A small image classifier, trained from scratch.
Data: trained on retinal OCT scans (Kermany 2017), 49215 training examples, 149.8 epochs.
Rows from block 4 of a small image classifier, named by matrix and row number. Rows with one number belong to one neuron. Each number is 128 + 24 x the weight over its row's rms, rounded and kept within 0 to 255. All counts start at 0.
After each neuron's rows are labels from the 100 images, of 14848, where the neuron reaches its highest value: "strongest on" is what is common among them. Only what is clearly more common there than usual is listed. The data: retinal OCT scans (Kermany 2017). In brackets: how many of the 100.
# fc1: MLP up (model.blocks.4.mlp.fc1.weight, 384x128), inputs 0-127
# fc2: MLP down (model.blocks.4.mlp.fc2.weight, 128x384, transposed), outputs 0-127

fc1.121 [ 87  99 149 137 158 131 106 139 140 150 167  63 134  97 103 159 151 162 105  84 105 116 113 157 106 131 161 137 144 127 120 113 125 113 137 121 139 106 106 141 114 121 148 110 168 110 124 121 125 135 132  70 129 118 136 114 133 164 114 127  60 122 153 145 122 152 156 144 159 109 126  92 162 162 132 162 173 106 115 118 134 146 146 118 137 137  78  94 158 144 155 127  98 146 131 120 148 107 134 146 136 136 167 173 179 136 150 140 100 100 139 171 126 101 145 103 123 119 134 151 147 146 122 102 118  98  87 136]
fc2.121 [146 171 121 139 143 112 158 168 114 106 133  96 139 121 143 137 149 111 112 143 163 120 164 145 114 110 107 124 114 108 102 148 110 105 134 131 129 167 114 112 126 145 115  83 138 107  89 138 162 197 115 130 120 114 143 146 130 124  98 134 154 143 147 100 158  89 168 195 115  95 150 109 164 126 139 118 155 130 145 102 155 132 130 165 140 130 130 154 167 115 125 130  95 100 153  98 115 120  83 120 144  78 100 124 117  83 115 120 121 125 159 161  94 137 119  82 113 146  65 119 133 130 125 118 145 105 153 117]
strongest on: finding: normal (87)

fc1.95 [127 125 115 115 118 141 129 122 172 181 124  96 107 108 124 150 122 142 104 127 131  66 159 124 184 125 185 146 122 154 132 120 130 107  76 109 100 149 128 122 107 121 134 104 135 137 129 135 170 114 116 145 171 130 158 118 135 126 156 108  99 128 116 124 126 167 106 164 105 109 151 168  91 148 114 146 128 178  84 143 114 136  79 128 111 128  86 150 100 105  92 109 130 123 127 131 109  69 119 126 110 114 137 105 115 112 139 128 124 159 110 119 151 166 130  97 150 169 138  92  82 128 142 134 140 108 143 157]
fc2.95 [124 114 125 141 125 171 115 137 165 126 135 138 110 121 141 100 123 128 131 149 116 122 138  80 111 141 115 118 143 109 131 137 143 117 132 130 118 108 143 131 111 142 130 153 109 147 110 110 114 133 128 133 154 139 123 114 115  92 230 122 125 127 134 143 125 142 125 132 122 137  50 133 101 144 164 133 126 169 113 144 131 114 147 122 111 137 112 120   0 112 148 106 144 135 144 152 123 120 133 136 134 132 143 141 147 135 134 119 139 146 127 136 136 114 108 122 125 117 200 114 121 123 130 133 123 134 137 120]
strongest on: finding: drusen (33)

fc1.233 [101 152 136 169 119 150 137 145 129 154 122 193 116 127 166 153 115 120 130 148 133 104 123 136 156 118 144 140 151 134 154 123 112  72 106 167 130 145 131 133 171  95 107 128 162 127 151 171 125 106  99 120 112 150 118 120 121  96 101 143 148 142 142 104 121 100 141 120 132 147 119 140 157 116 139 133 129 109 146 113 168 133 173 144  95 148 153 179 108 140 147 145 101 119  89 108 109 153 186 153 130 134  99 107 113 123 124  87 147  72 108  94 150 158 108 143  62 126 134 149 175 135  99 136 117 132 153 133]
fc2.233 [124 135 127 111 134 119 128 129 125 128 127 136 129 139 132 126 129 138 136 126 141 125 123 148 128 140 126 131 122 125 122 124 114 123 136 121 115 131 123 125 132 129 128 122 131 132 122 121 138 130 138 126 123 123 128 131 135 126 127 140 119 127 132 116 121 126 136 125 133 120   0 121 143 124  92 134 126  77 130 131 118 129 134 131 129 129 136 132 255 119 131 127 114 138 125 138 127 133 124 130 117 136 122 131 125 118 120 133 111 119 126 137 127 129 135 123 137 131 237 124 135 111 126 133 136 126 132 140]
strongest on: finding: normal (82)

fc1.239 [119 157 157 130 137 136 123  77 150 148 130 105 140 118 114 176 134 147 110 135 124 130 127 129 128 111 111 149  87 134 141 137 128 177 129 126 136  57 130 129 141 149 153  91 133 134  69  76 156 108 194 117 114 100 139 148 130 113 122 157 116 136 105 129 131 110 135  83 149 126 137 152 113 140 147 135 147 141 130 106 183 115 143 173 143 137 133 158 128 162 165 137  91 178 118 109 122 131  92 136 101 141 135  86 128 115  92 123  95 120 159 101 108 151 168  98 114 137 103 145 165 152 143 116 130  92 138 122]
fc2.239 [126 119 110 137 139 126 126 106 100 123 126  86 100 155 134 158 111 112 121  98 136 141 112 111 133 122 116 135 140 158 111  98 122 164 133 110 146 117 156 136  79 115 113  97 125 122 150 186 151  95  94 114 136 133 121 154 129 162  53 142 147 137 136 159 103 122 128 139 159 147  95  91 132 113 133 123 112  51 121 121 130 160 117 138 159 106 156 117 192 172 126 138 175 141 121 113 164 103 158 112 162 128 126 144  89 127 155 168 113 142 133 100 131  98 133  98 141 108 101 118 152  85 101 129 151 136 122 136]
strongest on: finding: choroidal neovascularization (63)

fc1.116 [139 143  74 125 109  99 124 160  84 107 174 129 146 153 107 117 118 158 124 104 164 128 128 122 173 142 100 154 125 106  88  87 140 142 115 131 101 128 107 148 135  56 134  92 129 119 149 127 118  82 125  78 132 129 130 113 123 152  94 111 100 109 115 129 110 122 100 135 178 115 112  90 118 121 160 145 122 126 117  92 145 155 108  83 129  93 136 137 113 103 150 132 123  97 133 141 144 105 137 122 109 119 142 116 149 147 138 105 119 121 103 181 116  95 120  74 107 137 107 148 129 100 137 169 136 126  79 163]
fc2.116 [137 119 131 114 115 110 114 102 104 138  86 111  81 141 129 139 141 112 122  59 165 175 100 181 115 130 141 118  76 146 130 108 167 148 112 145 120 130 132  98 147 122 135 131 130 102 120 162 120 159  86 137 130 112 150 178 179  98 161 114 100 145 124 157 131 147 125 115 144 129 169 143 120  72 142  82 126 175 121 169 101 159  94 114 130 131 130 125 118  99 124 133 103 132 103 109 129 156 125 114 103 151 133 140 162 108 102 123 137  89 140  90 146 124 120 132 153 123 147 108  85 106 127 129 139 141 161 155]
strongest on: finding: choroidal neovascularization (74)

fc1.187 [102 160 104 113 151 167 117 126 139 146 121 128 126 113  83 157 175 146 142 144 105 111 152 150 122  67 120 162 142 160 149 107 147 165 154  93 141  59 131 114 124 163 144 102 117 149  82  95 150 141 167 115 143  86 119 170 128 120 122 114 128 105  84 153 108 107 131 132 130 118 133 136 109 139 158  86 136  97 140  68 174 137 133 149 102 126 141 154 104 130 135 105 134 134 155  91 118 131 101 121 129 151 117 132 133 113 108 167 129 142 150 129  96 120 129 112  87 109 113 188 150 146 142 132 141 133 124 124]
fc2.187 [124  95 105 117 146 145 122 127 130 139 112 117 105 151 165 114 118 106 120 100 143 145 105 136 119 127 122 136 132 144 149 106 147 144 116 116 112 112 120 110 102 140 123 111 102 142 136 176 120 117  91 146 172 105 132 174 141 133  20 155 117 158 121 153 125 145 117 143 162 135 141 116 108 106  92 114 128  73 101 136 121 140 134 129 129  91 141  92 211 178 128 129 128 123 126 118 140 116 166 125 142 143 137 153 119 137 129 135 140  91 145 108 134 105 115 131 139 119  47 146 147  84 140 121 124 123 102 138]
strongest on: finding: choroidal neovascularization (75)

fc1.153 [110 131  72 133 139 162  97 107 136 133 132 158 134 129 143 112 139 162 132 114 149 129 109  82 113 173 132 138 133 124 132 144 116 152 148 134 132 108 133 115 151 133 162 145 165 128 111 131 113  97 125 111 104 123 113 150  32  90 111 114  64 113 113 138 138 158 130 156 153 129 120  97 138 126 118 146 148 116 117 122 130 133  83  98 148 147 114 121 130 157 114 100 126  95  93 128 140  85 112  49 148 158 120 123 161 119 139 123 149 107 133 169 151 121 111 167 155 131 117 137 133 154 150 107 121 159  98  89]
fc2.153 [144 120 149 100 105 126 133 116 140 125 107 129 132 129 118 143 130 117 136 121 129 147 118 128 155 112 129 130 144 154 147 116 137 128 111 117 137 109 112 109 137 115 137 125 141 141 113 122 116 113 128 123 116 140 128 128 163 151 125 130 120 131 133 131 148 123 125 113 126 130 255 105 130 128  93 123 130 193 126 121 141 131 106 123 140 122 109 113   2 139 112 132 128 118 125 117 133 131 159  84 127 153 118 134 110 126 130 155 115 107 122 141 122 141 137 148 137 123  77 143 111 107 140 123 120 134 127 137]
strongest on: finding: choroidal neovascularization (77)

fc1.281 [121 146  98  84 156 123 102 122  93 114 134 118 145 141  59 124 139 127 103 125 123 114 147 110 109 166  78 153 125 128  81 136 187 136 141 173 115 106 159  87  87  91 190 147  97 122 112 159 109 112 128 114 122 122 156 155 120 125 100 112  84 100 124 128 107 102 132 121 147 156 136 103  96 127 159 100 114 164 120 109 123 130 116  93 122 122  93 110 125 143 113 129 136  95 137 123 121 107 138 120  86 152 103 141 134 136 118 121 160 116 134 156 136 152 140 108 177  97 125 131 148 126 171 184 127 122 124 123]
fc2.281 [147 101 163 104  82 139 126  92 159 138 119 159 115 122 110 130 155 169 159  74 114 138 103 143 116 151 139  94  90  96 107 120 145 122 128 123 111 117 110  89 165 119 144 148 134 121 109  93 127 147 151 107  83 138 127 110 153  73 148 118  78  96 159 122 121 142 141 112 102 130 167  84 125 142 113 127 123 200 118 148 120 130 122  91 106 166 110 122 130 132 151 100 128 143 124 162 136 169 130  88  93 156 147 131 160 109 124 136 115 100 119 140 156 160 135 145 153 141 167 104 131 130 111 139 105 118 156 157]
strongest on: finding: diabetic macular edema (77)

fc1.155 [137 106  83 110 128 110 140 108 131 111 161 174 146 152 137 115 124 133  89 133 129 133 133 128 175 110 115 153 126  87 124  85 152 110 116 117 106 153 120 170 142 109 103 121 117 151 156 141 142  54 141  82 158 121 154 140 108 166 136 127 127 173 146 119 123 112 166  94 144 126 131 123  64 137 103 163 141 134 126 141 120 158  93 121 144 113 124 156 101  99 152 111 116 149 117 137 130  73 179 122 142  85 163 138 133 143 141 129 101 159 106 148 109 136 136 118 139 129 154 113 118 132 181 135 160 165 131 145]
fc2.155 [145 108 140 132  94 153 118 150 116 113  97 124 113 126 123 143 129  98 110  91 155 107 136 133 120 117 134 130 108 123 125 125 114 120 136 147 147 119 130  93 129 132 135 139 130 105 117 144 115 197  99 110 135 110 136 135 140 133 216 116 129 124 142 169 149 124 125 167 132 142  61 131  94 133  80 114 137 192 142 149 149 154 165 133 106 127 132 116  58  97 123 137 114 114 132 130 134 110  90 106 127 102 132 154 143 132 144 131 108 136 136 136 121 118 109 115 114 119 240 128 110 133 154 128 124 120 129 123]
strongest on: finding: normal (88)

fc1.173 [142 133 114 124 127 145 137 147 155 133 121 147 142 131 141 100 132 101 147 106 146 139  78 163 122 108  88 146 114 110 120 139 158 145 120 101 144 121 115 135 110 128 110 105 110 110 133  98 117 120 128 128 132 112  85 154  93 137 101 151  72 118 147 119 149 134 142 145 135 117 154  75 162 165 101 135 128 110 117 106 110 126 131  74 124  86 111 121 142 184  98 105  83 126 135 128 159  97 109 108 121  94 127 111 146 134 136 132 158 124 143 162 123 140  79  61 140  97  61 147 155 115 136 112 159 101  91  87]
fc2.173 [139 125 140 134 107 137 138 112 124 129 130  89 111 125 116 133 142 139 123 121 142 143 140 141 119  98 130 117 109 120 134 122 132 151 106 121 119 140 131 132 137 121 106 118 150 131 134 149 134 107  99 123 133 119 146 142 153 128  53 104 126 126 126 147 140 126 145 134 116 114 255 129 153 128  60 135 120 119 102 128 127 167 120 138 140 115 118 148 204 160 135 128 125 126 140 135 148 128 130 129 117 125 119 142 137 121 135 122 140 131 132 123 117 109 132 135 122 114  10  98 150 101 124 131 131 110 141 130]
strongest on: finding: diabetic macular edema (68)

fc1.286 [124 133 132 141 105 144 102 165 122 102 166 137 103 119 102 139 143 137  82  91 122 119 122 118 138 127 145 159 114 143 127 133 122 154 120 127 104 149 105 160 108 133 136 139 143 147 118 149 115 134 162 101 122 121 183 165 141  87 103 136 121 144 141 108 144 108 121 121 118 112 142 122  79  60 149  85 152 143 126  98 117 134 147 142 135 121 128 124 139 115  83 129 151 137  90 162 107 153  69 148 119 122 127 190 123 167 128 118 121 170 172 159  75 107  91 112 122  98 124 116 148 175 151 133 117 108 150 169]
fc2.286 [152 146 123 106 121 112 123 144 148 140 121 153 121 117 101 168 138  99 104 157 121 141 168 145 155 138  84 168 126 122 107 158 123 105 155 100 138  95 118 147 124 130 145 100 135 115 173 121 163 111 151 143 115 158 106 114 136 118  78 128 126 133 116 124 159 112 134 126 116 101 184 124 117 121  88 159 151 140 177 111 128 111 134 117 119 100 113 106 164 132 152 118 169 123  87  90 116 143 138 163 146 136 155  87  87 132 138  74 105 154 120 142 124 148 123  92 122 159  44 162 136 113 121 108 125 152 103 120]
strongest on: finding: choroidal neovascularization (75)

fc1.49 [109  96 123 118 124 108 144  94 113 170 121 116 141 120 143 125 141  93 136 130 149 139  83 131 110 146  78 126 133  91 118 148 100 119 136 123 116 119 132 153 132 126 120  99 143  71 163 156  94 124  99  99 123 128 150 114 116 173 125 117  79 133 116 144 135 112 170 180 158 144 129 141 135 106 116 160 149 121 148 124 155 132 118 146 103  92 168 106 100 101 170 129  72 160 115 110 141 144 111  80 117 157 112 148 100 101 138 112 197 107 134 146 108 124 143 111  98  92 137 154 133 136 130 101  74 105 117 125]
fc2.49 [123 133 138 132 109  87 144 106 122 148 131 137 133 125  83 118 130 158 133 112 125 116 117 127 130 159 135 153 123  99 117 140 121 124 128 150 126 178 129 130 157 120 142 143 143 109  95 101 144 125 173 101  95 131 133  90 115 133 204 146 118 106 140  98 114 126 149 108 119 120  30 152 168 129 189 138 146 161 158 121 107 120 113 119 145 131 123 157 148  73 127 151 128 133 124 100 115 155 102 151 100 147 122 115 115 132 111  97 114 146 124 123 136 159 125 159 126 141 208 118 110 162 116 145 114 160 144 119]
strongest on: finding: diabetic macular edema (31)

fc1.188 [134 145 134 124 135 159 133  79 149 120 131 122 146 110 115 165 119 155 124 124  90 129 109  91 123 132  88 120 145 152 143 127 116 163 124 167 161  65 139 128  93 129 132 120 148 120 112 102 168 121 184 101 118 114 136 144 134 100 102 147 114 133 118 144 144 111  82  95 138 128 140 170 122 135 135 134 144 139 143 105 174 121 117 146 184 122 132 169 129 168 181 162 118 168  83 120  84 128 117 108 120 135 103 108 158 123 115 129 115 120 171 118 132 164 165 105 134 135 130 149 169 110 161  80 112 130 151 149]
fc2.188 [138 122 100 118 131 109 113 123  88 131 113 109 118 141 113 181 129  92  90 121 140 128 136 116 162 130 131 135 121 161 113 110 113 149 141 117 157  96 147 131 104 126 140 121 131 102 157 173 157 108 108 117 120 160 123 155 139 132  54 121 140 150 135 152 122 115 118 140 144 141 145 110 110 111 128 121 119  69 156 136 148 154 122 138 150 111 132 106 214 143 126 150 166 135  97  90 140 121 145 116 168 132 134 126  83 131 141 127  82 159 128  84 121 110 135  86 144 138  44 142 141 122  98 105 137 138 110 121]
strongest on: finding: choroidal neovascularization (63)

fc1.196 [ 90 132 142 125 140 100 145 126 134 140 105 163 115 121 134 134 143 106 122 129 106 151  88 103 149 109  96 129 116 106 104 163 107 138 131 129  70 128 117 176 149 108 111 142 146 127 166 120 117  82  89 102 121 107 165 131  95 142 118 120 138 129 136 144 138 107 127 133 167 112 128  92 154 100 142 140 161  86 166 123 169 124 143 174 125  58 154 127 111 142 185 128  96 173 115 143 101 149 129  80 112 146 140 114 101 113 188 120 139 151 125 116 120 141 141 127 109 127 110 133 134 120 145 107  84  90 143  95]
fc2.196 [148 143 129 115 107  98 145 135 121 134 114 151 150 108 125  90 155 141 119 128 118  82 141 154  95 135 129 142 126  76 138 153 126 102 123 146  88 171 119 120 160 154 132 127 125 121 109 117 161 150 153 128 100 127 148 130 135 115 185 136 103 132 131 111 144 141 163 111 123 107  25 151 137 117 171 123 121 108 145 124 107 130 120 112 113 118 122 159 176  90 129 111 117 109 120 128 128 158 124 145  98 126 118 106 141 108  99 102 146 109 142 156 122 161 139 156 140 167 215  88 104 130 134 137 123 129 146 160]
strongest on: finding: drusen (42)

fc1.61 [ 98 135 124 150 129 164 132 131 132 133 133 144 131 121 103 154 148 166 121 113 142 155  98 183 107 101 128 129 123 121 136 123 134 134 144 111 132  46 124 150 124 150 166 105 142 109 102  98  95 132 173 121 131  89 107 156 121  98  85 149 146  75 119 115 123 135 128 108 146 137 148 112 132 133 163 112 150 165 109 102 166 159 155 143 102  94 120  97 141 125 142 127 102 113 107 113 148 142  90 115 138 123 130 135 125 173  73 140 110  90 120 140 113 110 107 111  79 149 117 176 180 138 113 139 105  90 122 100]
fc2.61 [168 132 126 139 115 165 151 134 156 128 115 133 114  99 146 115 152 115 118 125 107 141 132 125 100 106  96 150 149 106 144 146 161 117 104 110 103  89 108 116 119 155 117 121 109 135 129 130 131 146 121 158 155 128 136 139 142  98  75 135 116 157 125 153 169 116 147 132 110 114  62 119  92 116 101 130 151  37 103 132 125 128 164 115 121 103 103 121 251 164 165 105 141 106 140 143 130 112 143 137 146 119 132 128 134 106 142 113 151 109 151 127 107 132 137 105 111 155 115 116 136 129 134 113 133 118 143 138]
strongest on: finding: normal (85)

fc1.69 [ 90 133 145  89 122 122  71 139 141 144 136 118 135 129  79  94 184 117 158 114 154 123 128 165  96 156 118 167  75 106  95 116 118 118 128 145 147 128 119 127 152 125 182 148  82 150  86 182 137  80 114 143 114 103 175 116 131 136 112 169 127 157 142 138 112 137 117 128 156 137 139  78 117 110 153 115 155 137 132  96 122 161 145 143 158 152 119 102 130 145 103 107 146 151 156 118 131 124 149 115 140 141 107 165  82 151  93 149 141 144 164 145 109 130 119 169 142 113 128 144 133 141 139 153 138 113 120 134]
fc2.69 [107 107 126 125 151 156  88 100 141 138 137 112  92 164 152 134  95 141 121 121 139 124 128 103 150 139 140 122 133 165 145 127 125 137 135 163 151 127 165 134  73 101 108 161 103 114 106 130 114 128 116 107 119 113 134 110 120 135  42 127 128 116 125 159 104 164  78 111 162 159 148 122 123 155  91 126 103  86 121 103 160 133 120 117 103 144 156 127 159 160  97 120 142 140 137 118 155 129 124  97 164 142 162 167 126 161 134 193 112 139 122 118 164  99 118 153 152 100  83 120 168 119 129 128 116 126  95  98]
strongest on: finding: choroidal neovascularization (98)

fc1.76 [143 142 176 104 147 140 151 115  97 144 115 131 166  81  93 153 152 134 161 118 184 121 148 100 120 143 131 156 122 120 111 139 149 116 126 115 144 112  85 136  88 137 188 129 139 133 138  93 133 121 127 124 128 105 130 197 118 126 114 104 104 138 134 106 138 156 135 123 140 117 143 117 106 134 148  98 146 148  93 128 127 157  89 127 181 142 111 157 114 109 137 121 110 123 140 140 101 103  96  76 119 182  87  84 148 130 120 172 174 134 136 113 146 129 114 155 154 153 106 128 115 182 121  95 136 117 138 130]
fc2.76 [130 128 104 123 160 133 140 143 150 135 136 138 151 130 147 127 124 119 117 172 104 120 142  88 117 119 143 114 174 115 126 152 122 134 111  92 122 120 101 135 113 148 120 123 104 155 115 121 125 122 123 134 151 142  99 120 100 139 189 146 133 142 134 102 120 131 120 126 135 135 201 136 130 132  47 103 132 255 141 123 129 121 118 136 122 137 111 125  43 116 107 135 146 124 119 137 113 117 148 165 136 116 119 120 116 126 126 101 114 150 116 118 127 141 114 116 126 137 172 155  83 133 134 119 129  98 113 154]
strongest on: finding: choroidal neovascularization (62); finding: diabetic macular edema (28)

fc1.193 [ 85 128 138 116 165 135  75 117 126 134 171 155 130 115 115 158 162 150 116  84 134 112 114 123  83 133 156 148  97 154 111 113 131 138  95 128 149 123  87 170  63 140 160 133 170 113 141 112 115 148 161  91 150 114 147 138 100 114 122 127 102 122 135 147  96 121 122 109 140 106 157 108  98 103 149 126 165 147 177 122 121 110 162 147 101 121 130 158 141 120 141 157 104 138  62 145  89 138 108 136  98 166 137 142 135 147 136 124 128 146 158  96 115 129 124 127 120 123 106 170 135 138 139 143 127 182 149 159]
fc2.193 [144 128 110 102 111 128 123 118 151 155 102 150 111 128 110 147 147 101 115 143 114 130 156 130 143 155  94 133 132 120 101 161 138 133 145 148 145  95 152 129 117 136 172 138 120 120 136 131 137 113 134 126 126 163 125 112 159 111  77 126 104 129 130 141 129 125 135 124 111 139 243 136 115 111  76 119 124 115 165 150 126 104 126  93 122 131 109 100 180 157 129 130 170 130 102 128 121 156 148 143 133 142 146  86 112 122 119  76 128 154 115 108 131 151 112 115 145 158  33 120 126 111 110 108  96 156 127 112]
strongest on: finding: choroidal neovascularization (71)

fc1.140 [124 138 155 123 151 129 138  97 156 128 164 147 139 122 110 124 146 146 120 127 143  92 136 159 124 155 151 137 116 132 107 114 133 213 126  82 158 155  90 124 134 139 151  78 141 156 126 132 178 139 126 136 144 139 139 122 144 145 123  95  58 144  88 132  64 126 104 142 105 137 160 145 122 166  66 102 145 109 104 137 127 158  95 144 160 121 128 142 110 127 116 134 123 144 140 120 135  66 164 144 147 148 186 107 128 144 116 119 134 121 138 118 120 141 144 106 141 135 132 107 106 103 131  87 139 147 113 143]
fc2.140 [128 124 124 135 105 139 131 118 160 150 105 134 149 128 112 130 123 113 136 141 137 159 143  77 103 140 112 135 135 102 118  97 143 147 118 124 134 117 140 150 116 118 129 136 133 127 132  92 100 120 119 123 134 136 111 105 116 168 212 150 121 144 134 147 135 127 121 132 129 122 138 135 145 141 127 127 138 216 135 133 110 105 139 128 112 117 104 115   0 146 122 132 143 114 144 143 123 136 117 167 115 143 141 121 129 134 144  97 132 177 144 117 129 144 123 148 108 111 179 141  87 126  74 113 151 153 131 149]
strongest on: finding: diabetic macular edema (36); finding: drusen (35)

fc1.249 [133 107 105 115 110 131 148 130 125  79 124 101 145 172  78 133 108 152 119  90 138 144 117 104 151 142  57 160  94 149 103 138 126 154 134 128 138 113  99 187 133 119 119  89 117  75 124 105 120  91 140 117 126 161 135 129 115 141 130 164 132 111  79 133  93  96  73 115 108 101 112 115 138 140 127 140 137 117 142 102 125 176 115 110  97 113 104 123 121 150 146 153 118 122 137  89 128 132 135  81 104  91 144 131  90 118 128 108 112 131 133 165  95 131 141  92  95 145 128 148 139 112 169 160 130 163 106 134]
fc2.249 [142 152 102 116 130 127  99 106  83 132  93 125 158 123 177 122 149 114  74 134 119  86 149 138 113 105 163 135  90 122 140 123 128 124 107 187 121 153 142 133 131 140 113 135  96 103 133 161 159 132 100 136 120 122 160 163 145 101 157  89 109 161  81 151 166 171 112 108 158 109 149 165 108 113 138 103  87 155 126 116 114 128  85 115  98 115 125 139 150 107 134 109 116 122 100 113 153 165 127 120 144 122 142 124 148  95 100 119 157  98 145 111 136 130 158 153 165 168  85  97  73 138 134 128 130 136 129 137]
strongest on: finding: drusen (63)

fc1.225 [101 112 161 141 121 140 108 157 146 151 148 142  96  90 130 113 115 101 106 122 125 141  63 156 162  90 120 148 144 108 128 149 126 106 131 146 116  95 140 105  83 105 138 133 161 148  90 190 140 119 104  91 145 107 130 142 102  93 132 140 110 168 145 137  86 139 135 138 193 105 122  79 162 103 161 115 148 100 106 100 146 142 153 128 106 113 141 114 118 116 122 125  78 120 107 106 129 137 173  82 100 151 168 133 115 113 152 126 127 105 129 105  94 135 128  98 105 130 138 148 165 145 137 130 138 109 132 130]
fc2.225 [119 173 127 102 143 158 140 124 139 124 157 142 150 137 144 128 127 159 125 125 126  90 149 106 103 161 149  70  89  90 108 154 129 118 138 162 105 139 141 141 102 111 112 136 146 132 125 117 154 159 152 102 114 138 124 115  96 108  61  90 118 112 129 114 129 123 148 153 129  60  90 137 171 152 123 155 143  44 123  78 127 131 115 118  97 147 138 148 198 130 134 138 115 135 146 105 126 140 116 142 107 124 130 122 147  98 115  93 140 109 127 167 124 144 129 128 146 131 111 107 155 161 158 153 119 136 147 134]
strongest on: finding: normal (84)

fc1.9 [ 95 121  74 124 153 157 137 148 159 114 133 111 131 160 132 117 151 140 124 105 156 175 122 130 147 130 168 130 157 122 162 121 124  75 122 132 142 117 161 134 112 152 162 131 154 131 103 144 113 114 150 132 129 111 141 146  82 130 104 103 115 171  87 152 132 138 154 154  92 124 157  58 140 136 146 109 155 130 120 112 116 149 153  98  97 111 131  99 156 181 132 112  94 136 134 103 120 118 149  92 156 129 154 151 118 149 131 146  69 143 168 172  72 136 122 107 108 133 125 126 152 124 157 109 160 119 118 117]
fc2.9 [141 150 132 112 123 115 116 136 104 132 128 120 134 114 127 148 111 113 104 140 134 121 141 146 154 121 140 138 105 140 159 127 139 108 121 126 150 123 130 130 138 105 129 126 135 115 142 135 122 124 128 130 122 129 143 133 140 119  75 106 127 131 112 120 149 137 116 106 140 114 255 153 128 113 114 121 131 151 127  95 130 134 101 119 132 110 131 123 126 133 121 153 130 136 111  94 119 128 134 135 132 147 138 116 124 125 114 114 123 117 111 135 140 134 144 136 147 129   0 166 116 133 158 115 112 130 114 122]
strongest on: finding: choroidal neovascularization (94)

fc1.284 [ 62 132 152 144 152 168 119 104  96 138 159 116  92 115 135 145 158 146  94 116 115 151 109 130 140 119 149 142 133 159 158 144 108 159 125 122 132  80 103 174 119 149 116 138 156 176  75  94 141 127 175 101 142  97 138 170 144 113  91 151 114 137 122 101 149 133 118 130 132 119 110 163 103  79 134 154 167 140 125 124 143 115 115 106 120 110 129 153 117 117 161 131  93 168  80 111  94 126 125  91 140 137 152 102 153 117 108 152  98 122 142 106 103 137  97  99 108 130 145 116 156 155 155 114 119  90 126 125]
fc2.284 [137  97 135 114 100 117 133 123 139 124 118 130 100 145 111 156 123 105 132 115 129 159 114 133 138 125 111 136 134 152 119 124 141 146 129  73 124  96 104 116 117 121 136  95 140 159 173 149 147 120 113 129 163 130  86 151 146 142  24 152 128 138 138 151 123 110 132 139 138 138 132  92 121 111 111 130 148  64 154 135 127 144 141 134 156  92 135  95 193 200 133 147 166 140  91 129 131 112 150 145 144 141 132 136  82 141 126 115 113 108 124 115 132 110 122  83 135 123  65 150 156  88 130 126 136 116 112 136]
strongest on: finding: normal (78)

fc1.376 [142 135 103 120 109 155  82 118  90  89 126 126 143 155  86 146 105 155 114  95 120 121 108 106 115 185  57 146  87 142 108 148 121 166 125 134 131 106  87 133 122 125 120 105 144  97 128 106 130 134 146 100 130 149 102 134 125 115 106 159 128 105  49 131 105  83  68  94 150 111 118 110 138 122 127 148 117 111 169  63 160 150 133  97 144 107 113 159 126 146 137 161 153 116 118 163 113 147 122 136 100 142 108 133 112 138 120 110 119 109 128 132 113 139 142 100 114 127 117 137 160  93 138 134 122 142 103 131]
fc2.376 [129 128 104 123 122 138  70 120  89 139 104 118 137 137 155 150 126 109  63 139 112  95 144 109 143 100 154 124  98 156 155 123 124 133 121 175 158 133 156 136 121 131 127 146  93 101 124 186 126 108 101 123 118 125 153 156 141 101 131  71 115 145 111 159 144 177  86 109 168 133 109 157  84 119 133 101  91 109 125 136 129 144  94 113 109 130 119 111 209  97 110 125 133 133 101 105 142 147 155 108 177 122 160 125 139 120 123 137 127 139 128  94 152 120 147 153 169 150 112 112 100 140 128 115 102 123 116 124]
strongest on: finding: drusen (65)

fc1.113 [122 167 130 111 162 115 135 119 159 150 192 111 102  99 112  94 138 153 129 123  98 116 146 108 158 130 126 157 131 138 156 144 101 123 137 122  82 136 118 103 112 127 160 145 120 130 138 137 150 143 149 125 152 128 124 119 129  95 136 114  77 166 164 127 132 149 182 118 183 168 123 125  59 105 110 136 155 163 118 152 117  97 117 111 138 109  94 137 133  90  93 126 130 117  96 125 121 104 167 134 144 118 125 142 168 145 167 128 152 134 172 144 138 121 143 127 150  68 116 114 138 184 154 116 141 117 147 142]
fc2.113 [159 131 109 128 111 123 116 141 136 150  99 109  95 121 154 131 134  97 100 115 147 141 148 148 115 110 129 133 145 110 151 137 156 123 113 116 120 138 130 119 136 149 119 115 110 108 124 158 138 147  88 155 150 106 143 149 156 125 222 147 102 148 125 145 137 151 136 108 145 115 115 150  98  90 138  92 136 224 141 157  83 146 111 140 117 111 114 121  30 102 128 137 136 116 124 122 134 130 134 136 132 119 131 123 147 103 118  98 111 134 125  98 128 133 140 102 121 154 164 125  74  96 109  96 158 116 146 145]
strongest on: finding: drusen (77)